config = dict(
    vocab_size=1482,
    embed_dim=384,
    orthogonalizer='newton_schulz_5',
    adamw_lr_other_params=0.00087,
    adamw_weight_decay_other_params=0.01,
)
Rows from block 5 of the text encoder of a small contrastive image-text model, named by matrix and row number. Rows with one number within an expert belong to one neuron, the router's apart. Each number is 500 + 50 x the weight over its row's rms, rounded and kept within 0 to 999. All counts start at 0. Numbers have three digits each.
Before each expert's rows are labels from the 100 texts, of 14848, where the router gives the expert most weight on average: "tokens" is the input token at the peak. Only what is clearly more common there than usual is listed. The data: photos of plants and fungi (iNaturalist).
# router: router (text_encoder.blocks.5.mlp.router.weight, 8x256, trained with AdamW), inputs 0-255
# up: expert up (text_encoder.blocks.5.mlp.up, 8x256x256), inputs 0-255
# down: expert down (text_encoder.blocks.5.mlp.down, 8x256x256, transposed), outputs 0-255

# expert 5
tokens: "sapindales"; "creeper"; "hop"; "class"
router.5:604572506467416607508478489600464425497433495525521529509579439507538487393481456492508513549493594481534540453487539531572479467532585506580447569475493474551447497483467543423509536476556475494531616486532526521452508530497458485486483433561551505455478520451486452496499463532515628453414512558495507475432490455446514458539456496508454466479408593489476501467517592454515484496500475627500549470535487470531485447518398500488502431423538607578399525553508507562484549615463392455471517436496559487440441509469476545499468442559517559543532502519546496593414439455419562515440465428514532577534523447488522518517473462575426612555476443419556540471588525537529544494425544411509427546454550451446428501481562421488515468526493560547434454568542455532481432509512361
up.0:512535480562451555494473455549474495526584556489541450428483475499485613562439592479538503513516469446565538433411492527572435439544533473543564456462454512468537431610487441534493427555458490482490435507518432482598532538547482519460473487521543477535448509491535593531585375593522549494445500390426591544522498437574553490431491504507472461579452525630537529479428487470474488557511462547430503465524506372561539514581445452535473424449381537519502445551589425508539545467465493543589531464434450545531462531487443564478524537576451460507564458485517517439548574494641472521498515466579492495577453506433495474597518558494455526516562449502404461561498506428502484499568442511472501549594600493547507454473465530507527485521447505456439458532432578545551445471564512
down.0:548515439463485486492473501504542611450470431553584466522527499553566500454451459531507412456465530563496468470536434420562506428414495399554495536410484389466524547553506444494502471530585564520463564560499497532477518517529505452541523505523512395452484501471489423473453510469444425512550472554554460397464497573517477463450488544452417577444545550409517430540537536497509477518469549511518427460554478481489471483478553549566534412502422492434519534523458389421476550572514461441472545465456623549511487573447560477544414490565556541487468562446509515569481503421541534508492500588473470516626464571451408502494580464404524503586510519495586496516456477511494443467488431460454564485508504623537491634517424480573461467521416462426506538615445481507424434486532440
up.1:422467490500470415383524456426566446553502491535522579536431406621553503561489510540542457559505483441481446485463495469467491546455613510385572477500490510494505459547495468522485533539534578511523575382506457489559608505471553482523546563439488463583491492465492411540454408562494536584495496432557495534485557487542456449569517533482507472519565487404561500537479509483506564479443441444494516467558562509412420513527510443461473485544489527513519466406488537451452414475522517531502563552496505632555455511485577481349370548481515500475575431468519538498579532480499493511542466541507543447431562479515551565455574464520465511527392554549480480536518389501429525498530395564506575543389419486441410444446504498536546528508507473525528507512456448447540513475610530
down.1:467513458573414495506476415515462527492498512494517518539504392441513487562495541537509560547526540498485488564590524447507410448549496399465494563392568521462490391492461461366496489461497539544497609500516466501512527518543574566521485545522417476531493402474480445519534455534521503493511479546456407449501394459470465481465427487400470475452468496510559530489486450537507420445509422388394484520459498484539495529464475536518513463489505485486506654494438470520405512581642563513531528451514453515530575596487524560468517503454491561537577530528488623478524477500444469511529417466482534516611522484490566530496521405500484475518614561510535379524475545576455509543575485541512487513381491386467594478502535505443572551549468497547513616467449434496543528456529457

# expert 4
tokens: "orange"; "leaf"; "trifolium"; "laetiporaceae"
router.4:567564536468540484464544588457480463484451498507569501450516590523495546520536431563553531463581538442419472486484512522503545575566486511502487519517448445422527495472511605487470480423474482490481396558596482511436440441555391564532409468453426560513393570588574490478537489490531557498508464424470605484542479542548517418480487480515519398495438490597529504520418561618511418513538514490558584473408565400637495459498524556423491579441516498511508454482483553432426427468417509564501488524450470489544490514481388457553543416487452539511443550534567473489512457435464567533485504521468532505449430526501475471453419553497401512489494471535508439525420499445488526517452404556482482436507529528571462438523484446431494510468426568441591555582527525524464507499574565
up.0:551472530567548509454490509493524541510499510478504544513502421494460407497498573433455446518480564505427442516606405491479540575537478486488466491595394504445505495460458548437504599449490466492477446498524526514608513450468498531393532536543517486412446371490408561551487468444435505398488513471544428502463506458499493498411520433451550475501643498512531518455556573540491489521500478511561413514630465536582482479532549409527560454627487436496501494528659425453488523481623514490476442567477432475509466480466522471490454484474520436473573493513432440621471469504460495460452558498454554492507455628496484541465603402469563522547519543486517524434516531511526485500507551544472614594516544562546505520481525474516523533572482468496545527486457445483516494478362452
down.0:576506528473499497503508542446581434499510542526480493507342461446478539548525505453474512533494523451477497529577483513452543557490606538456506451534491599519482511380501463500588523367482528534440432567534509514558501432495553464501440459467481508534428438541402492545508463531517478513474503525520467509475529482516429502551453451436573462465567419553512475415494567474431535511403448515478406602581527509421476468529473492528577503577523480572466521589491458585514573449537458563499517528481368484553488494456542504468481422444516502420573535547504491523486430508459554526409524517426504459498465574478464481564486459468548595528519503543514424536503499544526468577388536625503552593404489506461473521409443540390500513598599510452533356512482514400502499522471480
up.1:489561484489505451641617469552538486614492514455486434500589516471505566518501538563513565466559469526490478453359436448474570434484550457432455552493577498511485541490440565513527409608450513512444473514530483467490563472500458503499488477453468468496488571446579474548559508523526556537488525494559515492491414549546464519557490480477485525500519487561523485486561512511498500487518482575492436459504528470421607523431483441417489489470443580497526451351481454555472496520435478414494475611541551402370524511468496427527465544481502500618511540552491320443488465518520512596483408485501506437484556553438483520530500540483532512490548515565483522361378533408533413513432471516599593456484540506450493553455543556535453478532570485519535555574506490535525510493490526
down.1:608467462421546537456550515483471479588583527582582527522469463496437427482620455519526474495463530412485538511604420424575480587522484566552497498472461533451465484416576540408535500468517484552493495512442515609500493554454579440592407563572373486467465492481476466504416531463556468466506400509539456428513555551382536471449578515451589470483491463514519556494527509488547588526502561527515522535427574484476467437464431482561486506526448457501472515590503521475490501452548520468517534380464430481572461466526609588585500502445525604444473533428519505516495567479537478485462583469492474511470459491537572455458441471494508582597442525449517524545618441465496539471453507502454456482492571507410566526475569613481570467530510537521486513480474506553510499566425459

# expert 7
tokens: "claytonia"; "order"; "sea"
router.7:478543594496536466479510496438488528493559461544415491566404454467537466558542458491517505588432519445516561565425403551524518458475422564424489491504497517538525534521509473547576427476498536509540446549401445500542457414418562535499449473519575484477548494498549436522432476454529413562573431595430478449540450554519423565492528448487438589444538482462479335553511465523469429541471517477491449558515532454420405454448541442544475526578390528407531506504530484523539455453490612495519496458494515487540596549440600453427481426519557486483577493497526495486562553538633546536533585468448513542558540467487583454492589465494530390571477530461547427520453537561464543466498511597510474592531519545455445570460486476535474531427529501530574534498505487488514589507452505
up.0:498500396489548499532497531553611475480453402538566538496526474557554474483534374584480444446500493514511522370507553435510500561575425474465452495560541514464534534606583566455500549574446553512464454531452590556395608473483465495571620481544513513501474464425543516411612518538544460528463518453520502593487494481457552467570412539447563509494513495538501590547530455504498485500541510464575500540465517498496410520447525481465424477453547480475443534540367492431467476404542528511529503478579552511455419455532497533480493585556459459556506499509547542482400435498461490493507465576359529490517541478436350451458477485395564539449560550504500562476414491452489572509493525509492442435524354460534502488537485536525495507511456493525494512470550503566451448472520455
down.0:573476434467495460491464534515488529479517359514557512458538472541478464492517545613434548441556424495529486440550447505481518530545517500449516511448441530433564554440528512397462471478637538507500509549564485495474494451443438544536560492509521473522547569472547519538475482526632486455437495425439476563575461495523515419512410563550502550500461447521533494468502520445496380523416544487486532558504496547517510522455477549571521462449511491506463495546434534479433478516556492492514398522503594423495415524481487474494475556513545552468546492377491566559543418608580450473568392426625584541530568563518407477473452600469481549531533506538529547483490474572550562448607490431454509601491442473559431404477485549539430530494495567478413475440410566510499475498492421
up.1:545465484459542565435450451569526494428484505451522509575446435492487423420543496548480438483454494545459502559593536444464574421469425416550559530534487494434473487394573545481358462490563459487512513496567468469407559537447527541565547490562457491548523397557429518526536467600472442482506539457527497541522479431514499443561423517514549468529481586516560441546606508478466506445550500551499517553499511518469609522461576624465478540460529411526448510621458526571458466457488470567432578480482448542471486421451491424461497542594543471557503470582484525486526423524358505431415542536462528468447499618513545496471465492501505505439451572458511417581485499471508505511528542416493474548442475453537450399522493453496514490522531491466530565467518395544606517429529483
down.1:556535528542552485571467417446442458463529473523465475418558565498520391521551497505472445501488471483566469494514497490439498437423463581513525534467470542605513497529579565482596415507536543492516453456484512466479462501491534455488427521584454514506610520520562542504545484473498520527478377546578505530570490482613530566471528405371503528439473461527516532429527461558388497500529501470522482519417628492563570445518532538482462514553494473494546414521521467450523513473507512528538473534464574566386509433528458565516442398508484443442446460568501506551598559496591421492458495460521437533498491564394515448530530487520525391534437485417560577486459551405505563451540582561516500501614456519511583429575430465526505552420607488473448564474460488468526514440496555

# expert 0
tokens: "iridaceae"; "apocynaceae"; "<end>"; "magnoliopsida"
router.0:471457579559506512489580471530495518464366584493529581449499467548438550601528528511568430596479413503555516451498453482522533493504433439529517578474498513564493460531460415475479488397528488458528475412471518450593551513449547464470516421473382542463492492566471579568582440528496460495561513459421493446518500484547528499522385503587521626604484498566567464574516492585514564401529480573490521554456546469582488517454560535511459566399580564515499410479499433554551499549485475473537536505501523482486514486378484461540436470506483433463470431551533486462523499522578453493466488556463427470468481557525524489591419461505422534436555557532540552497409603498428459558377499402519521515544443520510493409535550464519487501472478463431541549503522509433481549462519557
up.0:433461396495479477585551499493527507496546506566483506492538474481490471430366596499481486483502415557487442544437451488442530385462549500520629421540591496543522493505476513536461540568479472462584542455518503531490593463435546430452594638516487438506512438413389486470564540487394423495515570481559460465423492554485637517597566496517583523505539442522496559491561465449539485464524472413503464399541484616432493452502664451516483534573500440507529473370505496507418477436620525548545531474548499478434510530514461528523527544471549553524524445497496556488492464474569454506579502558464548450564533466529493475468523510419472501464538539517465537492480503447511514534507448495500518519536405469564553508584438491561497509528527420532442480534532549431508474504524571
down.0:514377515423492408529544499505424532522429490503511565463419555485519399436463502559517490456422484552463552505431455510484440441510507600538596377547509531453452611498572432514459551502472499547544524501534494443470479446534502472485553616465435502564456576462526504405518574463521514538455556476551481514433521543517398468501476512459454552441490420438472542507532448513561496483434468439489445488580476640472502403524583501492453494476524488455559472448581490483448408351523490513457560569532604436451457469562469484576487508532507459533543561497432451573438575563541476514602553523450575536518532466518477440522498508461494580555488451587460528464516514535591509422576433482464553505540524528515570545534479575518491465448483416492438502523481527429482489486605453
up.1:402566499589568430506596457414520532472544514515529504530433580478378493612501363542509493449496485458504558511479474488479509553397661537446520431521478431567540506491525471440428420528471587493504488549542593474560523487507556471549413467456437482504551534546498530501503444534526478554579458464424441469524539483523468542622549524465505537506568501477544474461599432612463415444463519505562442520519474464544477493483556555492527464440426477494561494485529482462349566506501550434499514512474504457494518424486546538455406481505491450531439447475407488569497492393538466520538478436435454519469589433515493541556482431484545422508484488499512508440465564486468474493540534487474633479537556513510456494537472573534498597518463508496465401538479614418500499458450449
down.1:548618513554453480477515449561575467473456536558546469503440538551604490514464460478505504571529443460428546378483527458518551462504541501485485396462420480420492474479601502434519538516509613559532455468536520544493511473393518401537527487426543530511594504486499528524457517466528471601529482458491503510528575473505408479554572509484516480514356435514575484447424553481489430590512459534475488450551499449461520474403544477467510454533477535511533492490490473439452550575444564510563550391486501526553516457492545597445398492538547409496575493453489519491563418435553537511407518359394615552493571413491481583503575519550495513520498477485518447532538586551538566533610503552526576508539549437566442565557478479484479430487520479556535450522492492477514441501551483