Weights of a small contrastive image-text model.
Model: 12.8M parameters, encoder norm rmsnorm, encoder num experts 16, encoder patch size [2, 2], encoder depths [4, 4, 4], encoder widths [48, 96, 192], text encoder layers 10, text encoder norm layernorm, text encoder activation gelu, text encoder moe expert_choice, text encoder num experts 8.
Training: normuon at rate 0.0021, 7200 steps.
Data: trained on photos of plants and fungi (iNaturalist), 90422 training examples, 20.4 epochs.
Rows from block 5 of the image encoder of a small contrastive image-text model, named by matrix and row number. Rows with one number within an expert belong to one neuron, the router's apart. Each number is 200 + 20 x the weight over its row's rms, rounded and kept within 0 to 999. All counts start at 0.
Before each expert's rows are labels from the 100 images, of 14848, where the router gives the expert most weight on average: "peak at" is the part of the image that holds the peak. Only what is clearly more common there than usual is listed. The data: photos of plants and fungi (iNaturalist). In brackets: how many of the 100.
# router: router (encoder.blocks.5.mlp.router.weight, 16x96, trained with AdamW), inputs 0-95
# up: expert up (encoder.blocks.5.mlp.up, 16x16x96), inputs 0-95
# down: expert down (encoder.blocks.5.mlp.down, 16x96x16, transposed), outputs 0-95

# expert 9
peak at: middle left (30)
router.9,229,181,199,224,227,221,224,187,160,196,170,175,185,228,172,229,226,184,221,202,203,188,233,214,211,214,210,187,195,190,192,213,226,164,210,226,183,215,203,195,246,211,201,206,239,183,192,167,205,171,199,202,221,174,182,194,193,189,187,226,198,215,177,186,212,215,182,192,186,210,170,180,217,193,171,167,178,227,231,198,169,188,171,188,211,212,207,233,209,184,209,179,187,200,218,174
up.0,224,213,183,212,160,209,216,182,183,210,219,211,202,211,212,229,195,198,240,194,175,211,231,182,181,211,215,189,229,179,183,246,173,212,199,213,215,214,176,218,213,177,193,212,200,188,225,186,215,237,225,190,202,228,223,177,201,152,184,195,185,201,211,216,195,181,219,194,159,183,201,219,227,226,219,194,157,195,170,215,198,185,202,177,196,203,190,201,240,211,223,200,192,163,218,219
down.0,209,199,233,204,162,172,187,195,201,208,183,192,234,177,206,241,179,220,190,206,206,195,199,216,210,213,188,220,215,211,186,206,193,216,218,188,199,207,183,177,172,233,189,190,230,202,211,193,232,186,218,238,236,241,166,209,187,216,197,188,218,213,248,214,182,211,204,201,188,226,223,188,201,157,218,176,196,210,200,217,179,201,153,184,219,213,202,201,225,209,244,229,191,184,198,217
up.1,202,187,164,213,179,193,183,182,147,195,171,224,204,219,228,189,180,193,183,202,215,212,177,163,197,207,195,214,210,193,178,189,178,224,203,211,172,223,239,196,215,177,212,201,204,211,208,178,195,204,198,180,205,191,208,190,184,185,217,188,179,193,223,218,223,155,178,237,187,157,249,189,180,167,190,213,189,194,177,173,194,191,207,202,230,193,195,156,187,200,195,180,163,189,184,197
down.1,190,200,207,191,204,204,197,194,210,187,170,193,201,224,214,186,191,182,193,199,158,217,203,199,228,180,235,194,209,188,200,236,219,196,162,174,172,177,233,193,177,203,241,186,215,187,228,192,190,185,205,154,207,202,190,179,193,206,195,194,213,175,146,219,164,238,199,178,196,240,215,198,213,216,205,174,186,183,225,211,199,180,199,181,199,171,227,210,197,173,189,208,231,163,194,182
up.2,192,179,215,206,224,188,223,164,196,180,212,203,211,236,213,161,202,194,213,234,184,195,204,278,203,183,200,193,201,220,231,216,206,194,180,211,185,213,207,194,188,208,201,214,217,216,196,205,200,198,205,201,220,163,221,165,186,194,244,170,177,235,195,214,216,200,215,195,199,231,190,168,239,210,186,204,215,183,252,213,212,194,229,191,193,207,184,232,204,174,209,198,211,192,196,207
down.2,165,221,206,211,171,184,241,211,186,230,212,210,182,213,188,180,206,205,236,194,216,178,214,217,235,179,206,180,223,222,167,215,217,201,188,188,175,200,199,222,223,222,191,202,194,163,199,180,203,184,177,200,185,182,179,216,230,198,251,214,188,202,198,155,200,195,198,192,231,221,189,236,186,212,200,226,188,200,207,221,207,202,221,219,204,205,212,209,173,157,229,192,236,190,226,225

# expert 6
peak at: middle left (32)
router.6,191,187,221,220,205,184,214,205,219,215,230,227,172,208,190,180,229,210,176,197,201,217,201,220,210,179,198,249,186,174,218,207,185,184,199,179,201,192,214,212,201,174,212,199,226,209,210,168,160,187,179,179,210,175,186,194,177,211,179,160,184,193,216,231,208,219,182,158,180,177,181,172,177,187,181,197,209,216,205,241,200,213,194,231,227,210,194,215,179,164,217,226,238,206,216,175
up.0,203,186,193,201,219,194,186,197,201,222,224,207,215,230,177,217,161,208,204,189,170,190,191,225,226,208,168,205,194,196,205,214,209,200,230,190,244,225,207,200,203,201,207,203,204,198,192,187,165,195,176,185,209,161,196,216,191,205,134,161,197,216,201,171,206,212,159,219,186,230,235,199,189,211,227,183,223,206,202,235,188,211,219,216,193,204,182,231,225,175,203,210,185,231,213,161
down.0,178,167,229,194,147,191,218,239,183,225,202,198,199,199,203,194,192,250,242,198,215,228,198,226,182,189,222,212,217,178,165,195,186,226,178,192,198,193,171,201,205,194,193,205,211,220,183,209,214,202,198,203,222,226,185,233,223,178,180,210,211,197,208,212,163,204,206,159,193,192,196,193,224,209,203,186,188,207,239,234,205,201,202,215,230,221,187,189,155,222,200,180,169,213,187,207
up.1,183,191,232,202,161,203,194,223,185,222,223,214,188,243,206,208,182,190,192,213,197,204,175,162,194,167,199,243,202,187,186,179,171,211,193,170,217,197,216,207,194,182,190,196,184,241,207,213,179,161,195,192,183,219,203,187,192,192,201,145,197,182,213,209,198,203,191,150,196,192,199,190,220,226,189,182,174,226,193,183,187,192,208,193,205,194,157,194,213,189,184,262,205,200,193,185
down.1,211,166,230,226,185,211,209,182,214,194,215,214,199,204,175,238,243,209,234,162,175,206,206,191,169,188,168,225,224,185,215,221,169,208,199,202,181,184,191,204,218,197,220,164,200,203,198,226,176,198,204,198,204,207,190,206,255,203,201,203,235,199,160,212,230,220,187,183,198,198,195,207,219,192,185,186,205,185,246,215,175,201,224,190,208,198,202,203,172,183,203,203,210,163,184,157
up.2,188,193,197,225,223,201,189,220,223,206,164,177,211,221,179,189,224,162,163,201,198,193,180,186,194,186,204,232,208,189,192,183,232,177,193,213,169,195,192,216,192,218,210,203,204,233,157,164,219,216,178,230,215,207,214,190,223,183,207,203,215,172,188,234,202,193,168,246,192,154,226,215,205,194,196,181,185,206,241,231,186,199,202,200,191,181,220,227,192,204,207,197,162,215,219,207
down.2,201,228,195,195,181,219,175,180,206,195,212,221,226,182,211,202,208,206,219,177,223,216,180,208,200,205,188,195,162,242,224,204,197,198,218,221,205,168,196,219,198,214,192,209,189,227,161,254,185,211,189,210,154,207,199,207,197,184,207,209,178,230,218,204,205,200,242,214,195,231,212,244,213,185,217,231,229,174,207,178,205,242,216,187,200,191,170,216,196,190,169,185,221,193,192,230

# expert 14
peak at: top left (36)
router.14,182,221,167,199,174,160,182,169,178,225,240,209,219,213,164,209,204,234,215,188,181,184,230,168,201,208,195,195,204,191,183,204,230,212,192,218,237,183,182,189,241,204,222,185,229,179,220,187,211,226,215,203,188,234,207,222,217,190,156,191,199,204,214,201,173,220,217,203,198,180,177,199,192,175,198,214,209,220,200,173,170,210,196,219,228,181,190,191,179,183,190,201,233,215,164,201
up.0,207,204,219,191,176,202,144,204,175,193,214,199,189,206,205,239,189,180,188,188,219,245,229,172,236,192,204,188,193,193,225,206,189,199,189,168,206,206,180,174,217,183,209,182,183,209,248,206,201,182,213,212,197,214,175,205,191,177,162,188,233,197,168,203,197,201,210,163,189,207,188,205,224,205,183,225,176,233,202,197,193,190,212,186,168,196,182,171,224,200,204,223,250,182,192,171
down.0,185,202,212,218,225,209,204,204,195,169,202,223,217,211,190,235,207,188,202,163,171,189,165,170,200,205,227,191,173,200,188,192,193,202,196,204,224,182,232,233,253,167,210,166,211,216,190,158,203,198,165,208,213,183,180,207,181,197,209,225,188,176,213,220,226,210,196,218,207,204,202,180,179,178,201,193,171,216,209,205,211,212,176,233,233,183,203,196,229,188,233,208,166,193,186,239
up.1,181,224,219,185,198,195,218,217,175,223,178,191,187,213,209,187,174,171,172,201,236,221,225,201,209,203,225,222,192,200,183,213,180,167,220,197,222,226,215,191,202,194,217,162,166,194,208,217,206,211,204,187,198,214,223,213,202,204,186,188,195,183,192,211,186,198,206,208,183,201,222,163,215,159,194,153,197,230,227,141,161,211,214,190,216,193,187,181,180,186,172,214,222,219,177,162
down.1,167,188,212,220,213,203,201,203,168,196,224,198,173,176,217,168,222,189,216,222,198,202,174,209,217,196,210,170,176,215,176,156,161,190,189,190,234,223,220,200,209,192,201,190,208,152,167,197,208,191,189,225,205,189,174,191,207,229,224,166,169,219,231,194,205,198,218,225,204,192,200,199,190,221,191,194,180,203,189,187,215,229,193,204,193,214,175,196,149,191,241,187,189,168,211,169
up.2,219,197,191,203,194,202,240,200,220,176,187,194,169,168,200,220,197,180,243,162,194,162,169,198,225,207,210,180,225,196,198,166,179,203,201,176,198,191,183,192,202,167,192,151,181,203,183,211,164,194,220,196,174,175,205,202,196,212,189,172,209,219,203,200,213,204,204,177,200,213,205,202,219,229,208,174,205,181,182,236,216,178,260,161,179,223,185,180,181,205,206,208,206,201,219,201
down.2,219,214,205,205,210,183,200,193,201,216,203,197,224,216,219,229,175,165,228,217,188,224,190,187,193,182,176,199,199,194,208,215,200,171,250,188,167,210,202,217,200,186,210,179,192,205,177,226,177,219,224,234,172,248,192,173,186,204,203,158,230,193,194,184,192,190,165,185,194,214,192,190,174,197,209,158,188,194,177,214,200,226,194,164,178,239,224,208,217,196,201,186,187,184,247,210

# expert 10
peak at: bottom left (37)
router.10,224,220,218,206,181,173,202,184,221,166,190,195,208,223,193,191,189,233,173,203,177,165,171,192,199,200,209,182,234,227,215,221,216,164,207,230,188,207,194,182,204,209,184,171,196,174,181,207,175,210,202,180,184,219,216,232,185,178,168,202,200,184,221,177,225,207,196,232,164,186,208,234,185,206,178,214,188,227,210,239,224,177,243,239,220,196,210,206,203,192,210,174,204,207,172,201
up.12,200,209,209,205,188,181,114,220,227,218,196,199,193,175,185,182,196,215,190,207,224,226,179,187,208,208,190,239,209,242,208,179,245,229,221,187,209,189,187,215,199,178,220,211,192,224,242,192,223,218,208,201,185,191,211,217,220,204,213,209,183,192,190,209,198,204,174,196,205,162,230,224,182,187,191,195,160,204,205,212,195,203,171,206,231,193,237,182,208,197,189,184,212,183,199,185
down.12,194,194,170,225,220,184,194,200,187,172,181,222,209,218,209,197,227,208,210,190,184,209,220,174,191,226,212,186,218,194,194,199,201,198,198,198,170,203,232,155,195,197,157,232,190,194,204,174,192,194,219,195,205,173,194,189,210,214,194,167,203,202,178,213,188,155,221,225,151,197,203,211,211,192,185,268,229,195,208,173,184,220,173,198,193,191,189,218,182,210,248,201,200,180,231,215
up.13,217,166,202,204,148,186,219,195,166,187,227,194,215,185,195,197,225,209,183,196,198,175,197,203,205,173,217,216,225,200,196,191,222,158,165,208,200,200,174,174,207,223,197,213,190,191,207,206,205,187,206,206,215,225,218,189,215,196,205,189,193,200,195,194,192,216,195,185,162,229,211,187,228,191,186,202,198,207,232,206,209,198,268,205,190,198,206,268,207,182,183,235,222,198,205,155
down.13,221,193,200,142,236,216,204,196,218,209,195,191,192,178,184,194,168,215,207,214,185,208,212,182,258,217,191,207,196,194,187,211,195,207,180,227,174,206,232,207,203,155,199,186,215,141,201,201,215,238,225,194,193,213,198,217,211,224,184,199,192,200,209,202,195,201,200,213,225,209,170,189,148,213,225,193,204,207,222,203,233,222,181,209,170,202,182,188,204,177,202,228,197,179,206,165
up.14,211,212,212,204,216,186,180,163,228,213,161,169,204,204,200,232,216,188,211,184,189,218,200,163,224,192,188,194,225,213,185,163,187,212,214,186,208,228,212,210,201,190,202,175,189,204,206,199,221,185,202,198,209,229,188,198,176,168,181,214,185,199,177,197,212,193,202,232,167,210,239,185,224,263,205,186,207,172,159,193,214,181,231,202,202,178,200,146,172,223,195,186,208,196,206,194
down.14,206,189,185,237,173,193,190,227,204,176,194,192,238,202,208,187,204,157,183,224,218,163,224,190,203,193,201,214,213,204,231,206,183,148,199,175,184,222,207,221,183,215,193,221,186,196,201,157,209,208,176,234,182,199,201,163,187,189,198,170,180,183,188,172,216,185,149,204,214,190,189,177,200,186,186,163,185,195,154,201,180,219,195,168,189,216,194,188,211,207,209,222,203,213,214,193